A small sound classifier, trained from scratch.
Model: 7.2M parameters, patch size [64, 4].
Training: muon at rate 0.0022, 10100 steps, batches of 384, held-out accuracy 73%.
Data: trained on acted Russian speech (Dusha), 26041 training examples, 148.9 epochs.
Rows from block 2 of a small sound classifier, named by matrix and row number. Rows with one number belong to one neuron. Each number is 500 + 50 x the weight over its row's rms, rounded and kept within 0 to 999. All counts start at 0. Numbers have three digits each.
After each neuron's rows are labels from the 100 clips, of 14848, where the neuron reaches its largest size: "top examples" is what is common among them. Only what is clearly more common there than usual is listed. The data: acted Russian speech (Dusha). In brackets: how many of the 100, against the usual share in percent.
# gate: MLP gate (model.blocks.2.mlp.gate.weight, 512x256), inputs 0-127
# fc1: MLP up (model.blocks.2.mlp.fc1.weight, 512x256), inputs 0-127
# fc2: MLP down (model.blocks.2.mlp.fc2.weight, 256x512, transposed), outputs 0-127

gate.335:601477477452523523453534461470475521468436580449495452583475591486597523556493543419532497537513488496512488404514522470439465463479622549520495530602501574537504544493369532489602445525480490432479526522388626502497537441496486386472529481452483438460430474434466470518527487538450554479478435504469461630485598586465514449570504589530502494476526536524484528499412493420553548510500
fc1.335:501501492413590491418576476467462497430418538500458483555518528468597532551475525469510498482525462572473448407544460483471529465426587540542482497521480377497462563527413549535571536530552560426475477534401520513475514510486478400456481489469488413428426458447533464529527574485465502605488463448432529575521563563389509511537506469533509470552438584507424503513496403430522513454502
fc2.335:461577472407470509544537515505481542477470510536431396498486491491518499542536532549534479483495532535491552457503475518491476579555561452458441493486592573522503494516514462445507470483533401492505450513471535571561495499510448554469495510564577469527497418549517546484358436495514427396513482463448454394451492485536464502473485608483569576452512443495454477574459543494548585483558
top examples: emotion: sad (61 vs 27.3)

gate.396:554517478521504619565518519404605457544419500495523505515595527437529451469468538658508515468488561429491504483503531385518471432474528489481524468495519578596459521460557499552580494515519484515459497544524535495524409449529515514497554541500572450523503514424458556440496512448436462530395408576524542451486535557450477443418536503528559514497645507538472487515515535421487533475486
fc1.396:519531462462486537575509462476581576516425489544461502510589489513497496501519488585578531459458531509484413514440539516493563424456514467472433543446562545507542514464506502524597484419557440445583495530547502496552402361463502560441481462536461427477490448525483493442430545375417424502460535584486560462379507568523539463441489523459520487533586501568495547578529536443509517495457
fc2.396:455506472391605548478532489520567519601447512446356428421519547446594471490474561525421508521464477380522497541530554477473442528514484540493405497428529488514471572462459533545484482488448623482541517532391498508468484493526540488436552439463466562467479557482564588514498599540462477559543479496520499492505519479536504553564450426442555472512496444450553519590505586503438458535489
top examples: emotion: sad (69 vs 27.3)

gate.194:581550516542538477529600544512585449505533545542592521454528537463401434517570469482458503509442544446526583582508451465489490494495500505460454575531468411469495469574440422436515541537544558518514554559493494502538532428508521433488521539527591488592468493495469520525582509454474458458515550518418481397452457542458405480580469414598426586478412501494467504457598544461590521482454
fc1.194:540431459472511486449492513570613456478516470440372451526599519612471537577527410516522442518513513434506523450522520426457521493521481504491447490467546550555421550570413465393494507442420560493502543428451507541548508467474509549506431426509477552565494571587416542485594496430486500526509479466540516479499433545472466432536480452493561534559491452521459445454506560545510490561452
fc2.194:460531422515435544512543524488517568535492495496598533529571463517569425536594615578471475506436434503477570529454597515504505590550490542526583426533463629568477525453505462521517555492520505516553461468443493446520506456507498572495422530496542441476350487532428455505605443550465556582540460443440487436527458477506485516512434508514532464550551570448450534492446496476520423497497
top examples: emotion: positive (49 vs 18.7)

gate.186:471560465473476526548512481489450498414500576441557466509520502519530475506549558531524522421530420508429461486472469413478442437467510530528595523460379455445541446502503546641502459517416539500623448480607507398493584522520538595481572539531453503570533563467532439358538557554529500467483500479542545484465502474519477516469568441568508515468438512511494371430483557516470545477548
fc1.186:435532578426425474517490445555399424489436478537430526539407400460518470536473466444468506590493508528545620544545585529469467512586417439485487567435577524458570606485457462480552456471585547440437607548465530633435594503471460518549537462542435542518483424462375466523451503458470521520568513447443492510497548501466462576597501462505543510489414537571495490501464376518494469563503
fc2.186:519488539460496561539578558503482527477559505520535522490455480505428414505507422457477426615520501556518492532431517432552496544445472547559507542592498505506461577515512535526385496472524477517476467540630566508462531510457534433474596470456516490503484500492530446517497480584567554529523459583473425460472502434521507528594513530533533563428592511342548428471543543516508481422402
top examples: emotion: angry (46 vs 18.5)

gate.261:651451506471549536527551556572564531503548493587460527414524551453493504529477523522565512514532402467463542498538483459462513486429459580600569560412529460521560534503532504424601460532458485444437566587548525478527472440537498502538554512499435518561429553539404438543496482517417423461498483444507509611562485505477603464524553500391458500640516530458542548480508523414422485544566
fc1.261:525504513502551510484531527578456548480470564475444454496471514479480536463461513513456561513430532450467477467451469417564520369469538514415524467469552478510405495494438455528470563406490495549549567575433565515547489505520485435530518491562504497588493516516542380402466447456455407496495414464509415526552514501440526506484434535423581448540554504590475568414451519496489561456555
fc2.261:558500522498533458488504467542403497528541587473474560481474491504599464540470425455532553482505543463449475495473510538558458508599590397462423465445434530565548511488432447592488488506453492520463504586646458622383551545479451568506505429543439419582391494545540503487476430509502492541466533616449474510491475600516518494413381498560545506549432497544472481610530456547507509527458
top examples: emotion: sad (57 vs 27.3)

gate.191:495443442592511439575506508512434568494572529453552501514541496446618528531475555524555553456543549464473430585470552518464504453550454500395455500421315536431485531495427543536544598550459542525464539462556510444572432513545478497452455463537501516547480432510425533464472395473507464436512487472457533561407461497465486504530562554505415513498501444566530510523597468571578576557575
fc1.191:484477536442536547557509509582546519488475477587459535585462491490498561381491446474509456484464559508523484505453472545491451399473557443600527439531565514496446469503472493526458561465603457473538378448510532500474562515457488555470531503528485482550514497491536538521546575533446480490500537524405571457462542346625477526609520509489396511485477491322487500469455461513454429498506
fc2.191:472451424530450496466553550401465510412462501562564516528578426533496530536495520453424534487566514521467483541628549497525493496583417499498447525540452441447517439555513522531533483480620489420574488444460537550525514521489499510508497454412485489563479526538431537502445498525482589494506533393469470574508508474521439528515468538470480500476517455598565565554476442480523386527520
top examples: emotion: positive (54 vs 18.7)

gate.407:524486562539549450438512524560500608497447524477550456460557540632568472394519449424477552592462490472468485517563448525473464471502511570393517535503638519470561460580562469503511525473561524463493519472504533576571536487492452542486430513445387477506499469467539483562529519461437607502456465537514464600587440478526442511496488572485379590516530491623528425476397490530459566428551
fc1.407:471421456365574476506522435532545559533513476620493539526574561442467439473481534470564435501509435517614440507447532450493493446454446471435498473524498507530502627483460513502400490430490508500516455448518401442406478487408539467525492467582475623501571557533441517467477477554564562503558476488438509382542502457462580512510518544480597485487543525476503515474565527481496434544472
fc2.407:496539488506399474482437479561514479391573513507511513568554430476577528512570493485492494509505544489443496436462594601494560376500536469565529582488385556547475480556581521599489478468431497572590558495572588571567421462479546476545560469540502492577550513519490573459567627558547435501444439416496562464502490592476535525417526489449521460468506535529451462415491534437495558457439
top examples: emotion: positive (44 vs 18.7)

gate.351:523441494452490473498450466440440466432526517493431452565411542536476499558417461557506572461540422458452418505434596503363495553550493455458622587533470571489507448496596501494630447534520423524407558576480522501505585525547415508565446422529553530472500497509473465476413512559545484452530488505572567481465575478435434501532582635468468484438565501507429452494432475555560545474512
fc1.351:483413522512568443496546450523475459404442520492470441527525559516504536512571520492474484450388491430580429513543501420495524475479598485471614476531411516605555500533483469503509451524402411543410422486506496517499440474532583522554543565434550506515440492520430403452499417532521419597533431480429560436567474499525435584523509427536538557563512482457486527499526612467558441521568
fc2.351:515437478430399445539498477520482457464583575490522523431378488548528601494567526469423447488580460390518486553579466456480499524548542574486509538477476542504550575534531509565482487563426575543503462483410560469496406517561482508532439511515424411557454466437397456441533479464577537503550503477459466560553557550594590512528469490482513564440545497513547456483512446506477427596527
top examples: emotion: angry (41 vs 18.5)

gate.135:545549464446536566469584457527459458496443488559426439496440586476541417573550552447403535540523513447485399465561510482502569483521506509463521527515526565432506489481417476462526498492508460549495576456485482420355530481479504398477511497398568459451534509496569384430509478512359457493506415514506446552494472530518466483481534575450511429474475458560567475462392491561528484469605
fc1.135:500490539450536580507433480547496520582408427540487469462476459446487456420579565438486456481421510474408480502601477478461525475596467557489487570498497541507543494603479459566421533487548550548471488488382477445436479537496485370440562496434556530420527453575531461439502435545447448512491523538497517568425576513505407496493566475458455474481576488544528530472465542533501450504592
fc2.135:527581463487474522457511503522554624504461433460438468514477512549484485329566541480503526462448498576520550536609500541466455539492542486565558537557570541549475459578523390574457453532533528480444487502438459537594501423589531556445558567403358536466452456508511449473506506529573390516494485550557514556474479464483472448464501495550427556447501545464558527539482452561492425526445
top examples: emotion: positive (58 vs 18.7)

gate.49:484435484494565487510539543487470506515503527431437611464515499436498523526474546530528486539499539456506452422500539578441530495338583565520492541432498539381479635507473470488444566578515511365467543543562510468484414512534539513496505501501516495512476462560349472415468527500473490578524511477510568583535456586541462458531446527469554411524471474581494497479522405479468515488568
fc1.49:539531470517463506460495451528483419552471547418575499483406465459419444487657421488556537499410495425505480499479487554546513481424543471473581555415430389508393441518474496587482498541496555503529532479475430500653606481534582459505495572554458592533496593484423508363538550584488499520581523463450576437433480515575459578519614527586471466591529533482530555603466504501537562447518
fc2.49:541519550421445443526505444427600480493442573492504463506490444521560488476590514324395491479495444474497484428519586437486546440409520484559510440549492451470483532519432510604551548504578575463561506505565466469512487630502498471445525405571556657510500484553584468573484600451570489465475535478533525485523463507509415474519524589480566481491550531503556529523448482515484438438493
top examples: emotion: positive (59 vs 18.7)

gate.414:479569538488542535501571473485625523470469516389491475409515534491468495477495418486543501538511535555552485543474412546399565519495503450613513452412471503544528434466412481494476536522518525412422550508494350464520461471478473543477507436508563513493527581449558547471398512497588582516546482488600423450517461489518572479457524453557551462539528573543455532550378484526542480438540
fc1.414:437497453505514490543479501451457487427443643434578475493531599470548498524462486444422426573523506518566464584567485510564452489545508552536490449411505454568485536372502451478589545553548554511397548549483450399487501486420472572507490494546481557447444502574486517525546506478450541489546485626560342425511396552518531511479493431535451526510549525530545518592540585501487463430598
fc2.414:519502486567605398575495555616474443435496543481445487440548479536500399480429522471470455494426540593550518551593396522563490535396509495466544498484494521485478417615519563482559562508453432449617441574462486479475502521418446491468418416457525419457472473451475555469507521529532467473453488443481530460536513548559568498454468553521472511479555538517551523526543587472435480498578
top examples: emotion: positive (49 vs 18.7)

gate.21:475567429533446472425525550501478525554508469489418587451467499469512470503496604502510586513436438456457508510552518578544410393520436459580509555477531467429541570468567544472488521472463521570457419521520566500526454499508470490408468571484560509476424530540517439541476507509420552464520444488483491590441603479603473410501538392524505477509574466543471503534459608489472502483458
fc1.21:458517422512484429550442454427502440514431520505485531506505585447549534520506604445531563490519511463492461481443413533542450520437471541508489507452424542463557461412410468491461466451554544496575537465547561474537470443572437524597410507541481526491491516566598540619464507442454513517431549567468512439513544475478447394554563541492468458536503506555424470506479543556452538536398
fc2.21:464496511481545472480526542477458578419555596513472513494456488594444485464492559527490515577602559516485579586408536613472512416560607496529450532535597550580527431507523508530477564413512435471577545552574523464487461418543462464512455455488483528508561563510550505474495513421553496502503583524491578463479476532554500419496477542447405452557476423469492607576494553479545490431416
top examples: emotion: sad (65 vs 27.3)

gate.245:475555511441503417555422490472557495503527594520543546506521541631451511504519440447574567629398477516490474495413517542475422546455446544544519605447452479528464540585602527485571456547538490537459527510453497522518444513484502408454561456573501481536506462443408507411455471498554395539501499520518493430491440461414534520555471471449590604483532586544511477488459499382386412528467
fc1.245:423496570581494527409598535618499363549477598552510529601556549554527550459500459469395591473473514565534468597472515401521464505496538532455417502500515442486519461528473547491514545528471527474465517442537507545501533476583517446539545509547529495386501537444455554521506478389476480380402523457518522519493490530443468540422488467434524561515495587420572459491449527399518442544522
fc2.245:398467442507423467497533448482517587493567594542506387506441544505423514520605511485554591524495542514542543465486450481526489456566527511497497597536480612514496530505512504442509565582506512418450529547463537387517486341429512522507588486547480536484538428530520450519477498477525444536518436523478498519450458464380499546477543433532484519423639430515439431560409436361512432459494
top examples: emotion: angry (55 vs 18.5)

gate.35:511518543603455449434527481466499470439444483457389462511490450472571454460523495436527571447436472506555560527562403522603561525516554588440528563427518473562459518492533538533531451478525543514482531524585510496543501431499416452577513439531473501498474477480513498459514655578463457491523479478453450499493456581556538456454536494523524478550595492550482559555500662480460475491616
fc1.35:458624542492424515452557464525450477501532503481450500479493428453502462390508453363521507488518571423546502549618474491575552531536504623448490540477615583490459525456470551451366507448456526503504441489455511559462503524521502548506520528435525598465429543486558491514525517543596536444519494489534497421478464568500518418492557511399530524518573556579449510512513500507470429420580
fc2.35:509466493491536487579467450573527483517491458518488523398497528465498488545538576604471525489455463571543529504511468633490527513418485595488524550508533521565528497577507536497537477586462441461465396461488473470393493610420505456435516514512512422438594478570448423474520523492514456615469552566489438473479593470538549608559497467448486528489466577484448531472403533541579547511487
top examples: emotion: sad (70 vs 27.3)

gate.45:550434552492540424542553496456501448589528550561557417498546580500592506495541443491468493420547574487518567446414579517397453467498467552453515525475436541497529596466482532503460571476540532562476488500558547483518532496510501571477502441537464508483463463438427479493446485523542512480587506443537434502496481528426466491455500562525452403486544460508444509467566509609551487573459
fc1.45:507531517494587487540513457457541414527550512484507476488516505501445403544559469530519484499465524427458507486455606520451518474398561610435511466510486464536537583401486531454531587567507484532462469518506474407559500514430546519526457454500558461509446545459460466489499557493496511473467472373430402426494499475459462456421487448602470473518373500555582497493530541529471475518373
fc2.45:593521512515478506497516573468452569492411595467464517481474453451580463473487495559496529497492504417528538467587548513536466576552503370513548416402460480485525440530597465489508474452517486571432488647584466535497446462534482492491479518613467497491543598496465512447482470505500532451452413568468465542410532531516495427445603531487464495507560482516475555469567504464543536496526
top examples: emotion: positive (50 vs 18.7)

gate.143:519411514477507552478575510450488405458543409506511493532492551468567517562508525626602465552486507435512540463516567528424473503494571486528535520529477459584558618564523488516525462415514575396477506446470512609422519465494566509482545454522527491505577465460464471461490513561461600484415563530457426415526417441558461499429448510551521498437448451410417398539519560444569468547514
fc1.143:557439602481569523497503616465546500443552519485567445524481384501439545481526458565544456455445593369553432469475535499423411502448535494535456452505477485582543596518540481411451478426502593445434531434415469514432463508484530502504506500477474526509476535540437576494572439474476558468375531520479452477538462433491473489512482491503473471533518484423499542584585568572538453546515
fc2.143:462446477487518547516597476474461529551423439534515565557496431480543565514418496589517487441564530543521568481581554488575467522525529519513496467449376499474473462481545461431464479492568450470422455592466509571512511473539422486543493560487454538531397565488470495601558538517550536538575446500505465484524443527494523460460543584464528468577567555446487557480433432547521521406500
top examples: emotion: positive (41 vs 18.7)

gate.503:520547436613488428515546540527413572486518465448472555545517442607497497480525424469404441502439461472513453485551470527569506490541442577436532430465535511556490525514490478556468504447545536515497520511500558559504546439483507486345483543485511480434514462533385585465495506535444582362461494560561459534495448525535510476566528529462549547524486533605516496447546460436463446513550
fc1.503:475607462631508428492511479498486490442421528496388525534572491413573580439471516483442564530431540491517539523498469539480494556518502489545543542484495536534449488493485494553548498483410514588495396490481485524448490564507557557519522524547468440533501520477582556529512543578606430425590410496496468479528541450476481497446490484575488518494418512600619471551456443534462586414471
fc2.503:486517589531480417478512501448516543492531461549491490447505467536474509611504528533596527454509528585469546462520454542477441557518418486409493421539563480462498421472597625530609594437417437473485439512521471566542490481573384485482564568501499514541490470562479521570508442599512505532524422438514626568521496548557452486485439503458351442469484454434505571415493509498560454498484
top examples: emotion: positive (39 vs 18.7)

gate.510:593531470560589495479534508404433446464517485519450496491464475381448464557477460551468474529459459479515566462472474584512520580507556593545499524588540498433583468417512456494482381555464554462403534518510456502547407448443491482541446456611517515468507508556563584529469483538522536434511584510451445516482477389516552453449512552469550576614577467446439411483500519596560497555507
fc1.510:500568556584586509502488478446453538479553529502486454465502515349436576557512523584465484515458524415433438512474493542566518488424485470550480515572559481481559512369512477531470501522558545522439528408461414537522379489549606524450465472557484523492601513536441514517524484504455468469576567549463479538556500389503548585454453489434563569600544447389494533486493532514561570474526
fc2.510:554459512471573545477582460506511426508449426548526426337523495516485500491509447581479502528554497479505515444584556437539467443500485530491552472496468491442439549419534529474497400472575487515442511540517429564502466477599433450482530482479464498552519409529478538489459547560540552454532476512572478570435519480544528535506443462470499443492478589501483519452460497436344507442447
top examples: emotion: angry (40 vs 18.5)

gate.499:528528522504482518479514543431513375444516460446542470455459409573559469529555603508582510525379537507526505525552517468517546526419533580459549517468486493524524590585471402507486565551549505431500536480477519460482537521478549438537478513575531458522456603564539522389426624513499626527520525480442490439469535556492514463470561546593557564631508472528470549525420518558528480446496
fc1.499:549506508531497395383513523481512407562555447570366452555472474484495420539380553501584453539566441459502585536512486555455540511490519504460456442414408526490430496489455405465523541575474553480486530530423528565516460511559486413466480402454523515493600455449508516449460466486463668576544562495549558493486475521521403512569472535559498553510488456496394532486548519555438535526414
fc2.499:510511382485448517459473504443517542474534591500471563498546569428506514452477520485408456575488464585426531522501557503549427455529490431550500522455430534383483474455520502493522512511588491491477436516549514377546447442500527501540521520491472496593615448492483406481434450535445536556534474442557389512514536549554503459470428523559511536460489608580588518442532495484474465465532
top examples: emotion: angry (40 vs 18.5)

gate.250:511540383488500531520504463561538512486385551612505532453494510434516583519569437480440502534536534508507475598427511576537567509531439572454490544476536376522452460499491502586521482438375540552486548506508498427565579477486464478483512585542409452606593481536547456566465560477441482514413481524524493559415440497424434518500511411571507464573488499514595473516574481469516515453468
fc1.250:550480384525496472532521489551462583540477512597455477511582491488502558493633507476442442563468563479442553468403464486523525548500484573549464502506597436488530508476457540467443584439501506522499468522447511499501505487530491513470516395452538456574591499427474614520501505519512481518444511556539549471437542544536555497504508459580507530512460447528596473529515481514462510536460
fc2.250:501462521501493448466515572483511570521501494429452457464512563539508582583507430490475565546527489554517457450488437362482530568556497445466476511455474496523508573509591480551552452429384464510548526542416544553472417518513455516609465522486597466547539509482519505479496655521536413484445476487459595474527513502501491439620580517431422458492585399519526558499489510507395492409459
top examples: emotion: sad (61 vs 27.3)

gate.41:545487444513473543425561521506417544571490467431534493454418469480510476430522496468580447545414491481440515522497472491532481471402547473487526585551536546630541493453500491369588529474492533549508549432486452404508521519596479462425475498512528490463531473500478484498444510576494566442528532496521468522560478506591536384461493543479454509474465436567476522463493478461420603338566
fc1.41:436570536568507465545549558555569579388558506541448507540563438492507481518503475517502533460467475473493524507651456521526572571543478501484571403501396498456504573518488513572456503485496556470470443474470504552459475539392467544585487522508532470475457551490542474464520520455574491537518484477465578442584598490490561530532531494586523494530519523488537497529538575521560570604491
fc2.41:534527467487513510471589550523409460451477448508535469404492503537594569472453513444449402479494470538453400465425467488486472459538480441531584524483513474524464507441416600559517449431524550490427544486526529489512542518514557532476491440536469552509522503519477491587554635550451459464553412535522495431458544522473508642564435451434508525471448477508467472458551557452514502572485
top examples: emotion: positive (40 vs 18.7)

gate.419:424552501517499495620433506525477540432462486484530434515533470499385446479511473520414536456400481519522453464446459557446550539550508467532589506600582365538519547581493481495620455514482430506463502525445517503567502488456503434555479527475514544501558537562479478531510612505583437492483490497506527540436534564533452548500465506485517436540531659447454528435564545505430426525572
fc1.419:491395469531456526469585493544470481534517478466391543566419412472571574493534482470577429576616548565527488497490471523498511534525480530536514510515533471459545546480461562615428455595389569453522514474570411538465516479481480497508456492537517459562463619497512390496486426450419455569515483465504455470565425466526554471438575465473420663535505455531488542401581511550538489441438
fc2.419:542524588534476540411415445537527477460603407486437455539518458557561455544526556564530482451482436599371490503513567549466501561495461408498546565497511483508465541527504522530520616554554473432569521503534560511502585506432470565507448452503463548526480505461479541504426452532512420504572530569474396545517509531510553637531467431567555521492416533587584413580506521539526476512459
top examples: emotion: positive (41 vs 18.7)

gate.87:447595543473495502556448506493524532508552505470611483504491491482514517517458569481563531496506495579523478382500434482441628617472459484562420534521562489488503398377483457483481573553520507637491472515439510460524469422531463506535484499595490476538556533528533515405551502521492449596456560485426356467429522490503502617439501509556415512526491519457549381484499489506522479522556
fc1.87:463471433483537457506515488527526475594514529491520488531583466536540386478482566492585480445515539498517374526566465453506444470476534470497450434523524548440434493538595548524534471542512481553516457422476492448467561550484463479511478486496574491476483560534534507500487498447525446408568434507541556508454578501518510502489436446486447585386391505503490542433579426607564556532519
fc2.87:460601498505481518587405466391483516576481539437531552538400451518442376550471474513442537526521499502555467504513490508534490439484639535408497447538531511468489440471392554501562449432506575466586498618494492460579465562494492516532541456532535428467537425528512522535534550444470426488515522442440425442496470506400476516524563493427500484537497461652460510483416482517558480610508
top examples: emotion: positive (44 vs 18.7)

gate.109:472566449445553556466551478561474514472478477576513569486506544425516444463580432474543524611499528482558475507469564596534593438435486595444430475495439496470447562575491474489468493471510529539416588380565535461489484400459593505617476465503506585494516472505440449443443487535560466535560537544518487518502432495539531486460470511483507514588503536474552483566518549430439531462475
fc1.109:425525603487542466496470397513452583550468448540426434584505467510485396501450491564557544494533507456548427429503538542502470451523523433580543588533475623488429474568524568596429470492571471498490532421477495470465488521500580551502483520527510512467501495500444581544518543635477543589431500590485544537418548566474530492487548506527544490524535508514482423532632523472489563501478
fc2.109:450489503383440506481417469538515546464447575503517501534585564456507560513556500489553462488442507522526500534405481519561487556481538452594529401493460465410488430425469445517398512439468473486560427497484458553581383474544612517487496617575488430647459527490507535513480496441502482537515491438573499532487450490474499470472588484482542462563497469431533503442368457490521502513448
top examples: emotion: angry (38 vs 18.5)

gate.482:476423587561396514492537591471492519488515462489429476474443494558524472648536534421541535450495462518408506428560525569584507530522606539457476427539511470529486554636507477514504478455592543477537429474409515557511437420574562514419437382512544552513528600453536427478531513514479461558540508506567457533474551379490480510536468428485522504574440594473418486481448519426551501476531
fc1.482:544459507503558519526518500516499480508513478500441640497527440592400467505473480545468549453484451526438579462541554450500563391469503519403557397437455549555471523534477436478502531467480558525527517531417508563503431428387485438513494526447591482564572552471459527473535577446568467592568399550519493564451461487475588540521414442626409533478445427431484482479477503557469455450479
fc2.482:485573523545404555478505495502482475507507568496434513467502508511539449438501501483477476557474493479474535590477517420490407575493433581476550471500596515426496502442591546598496589413544558591556519532442530466467419576482437480507531559542549527515523470496542467549542575484606540501585481495486425536495433507526445529547475518475472570464497552414473419561526501546542462511467
top examples: emotion: positive (59 vs 18.7)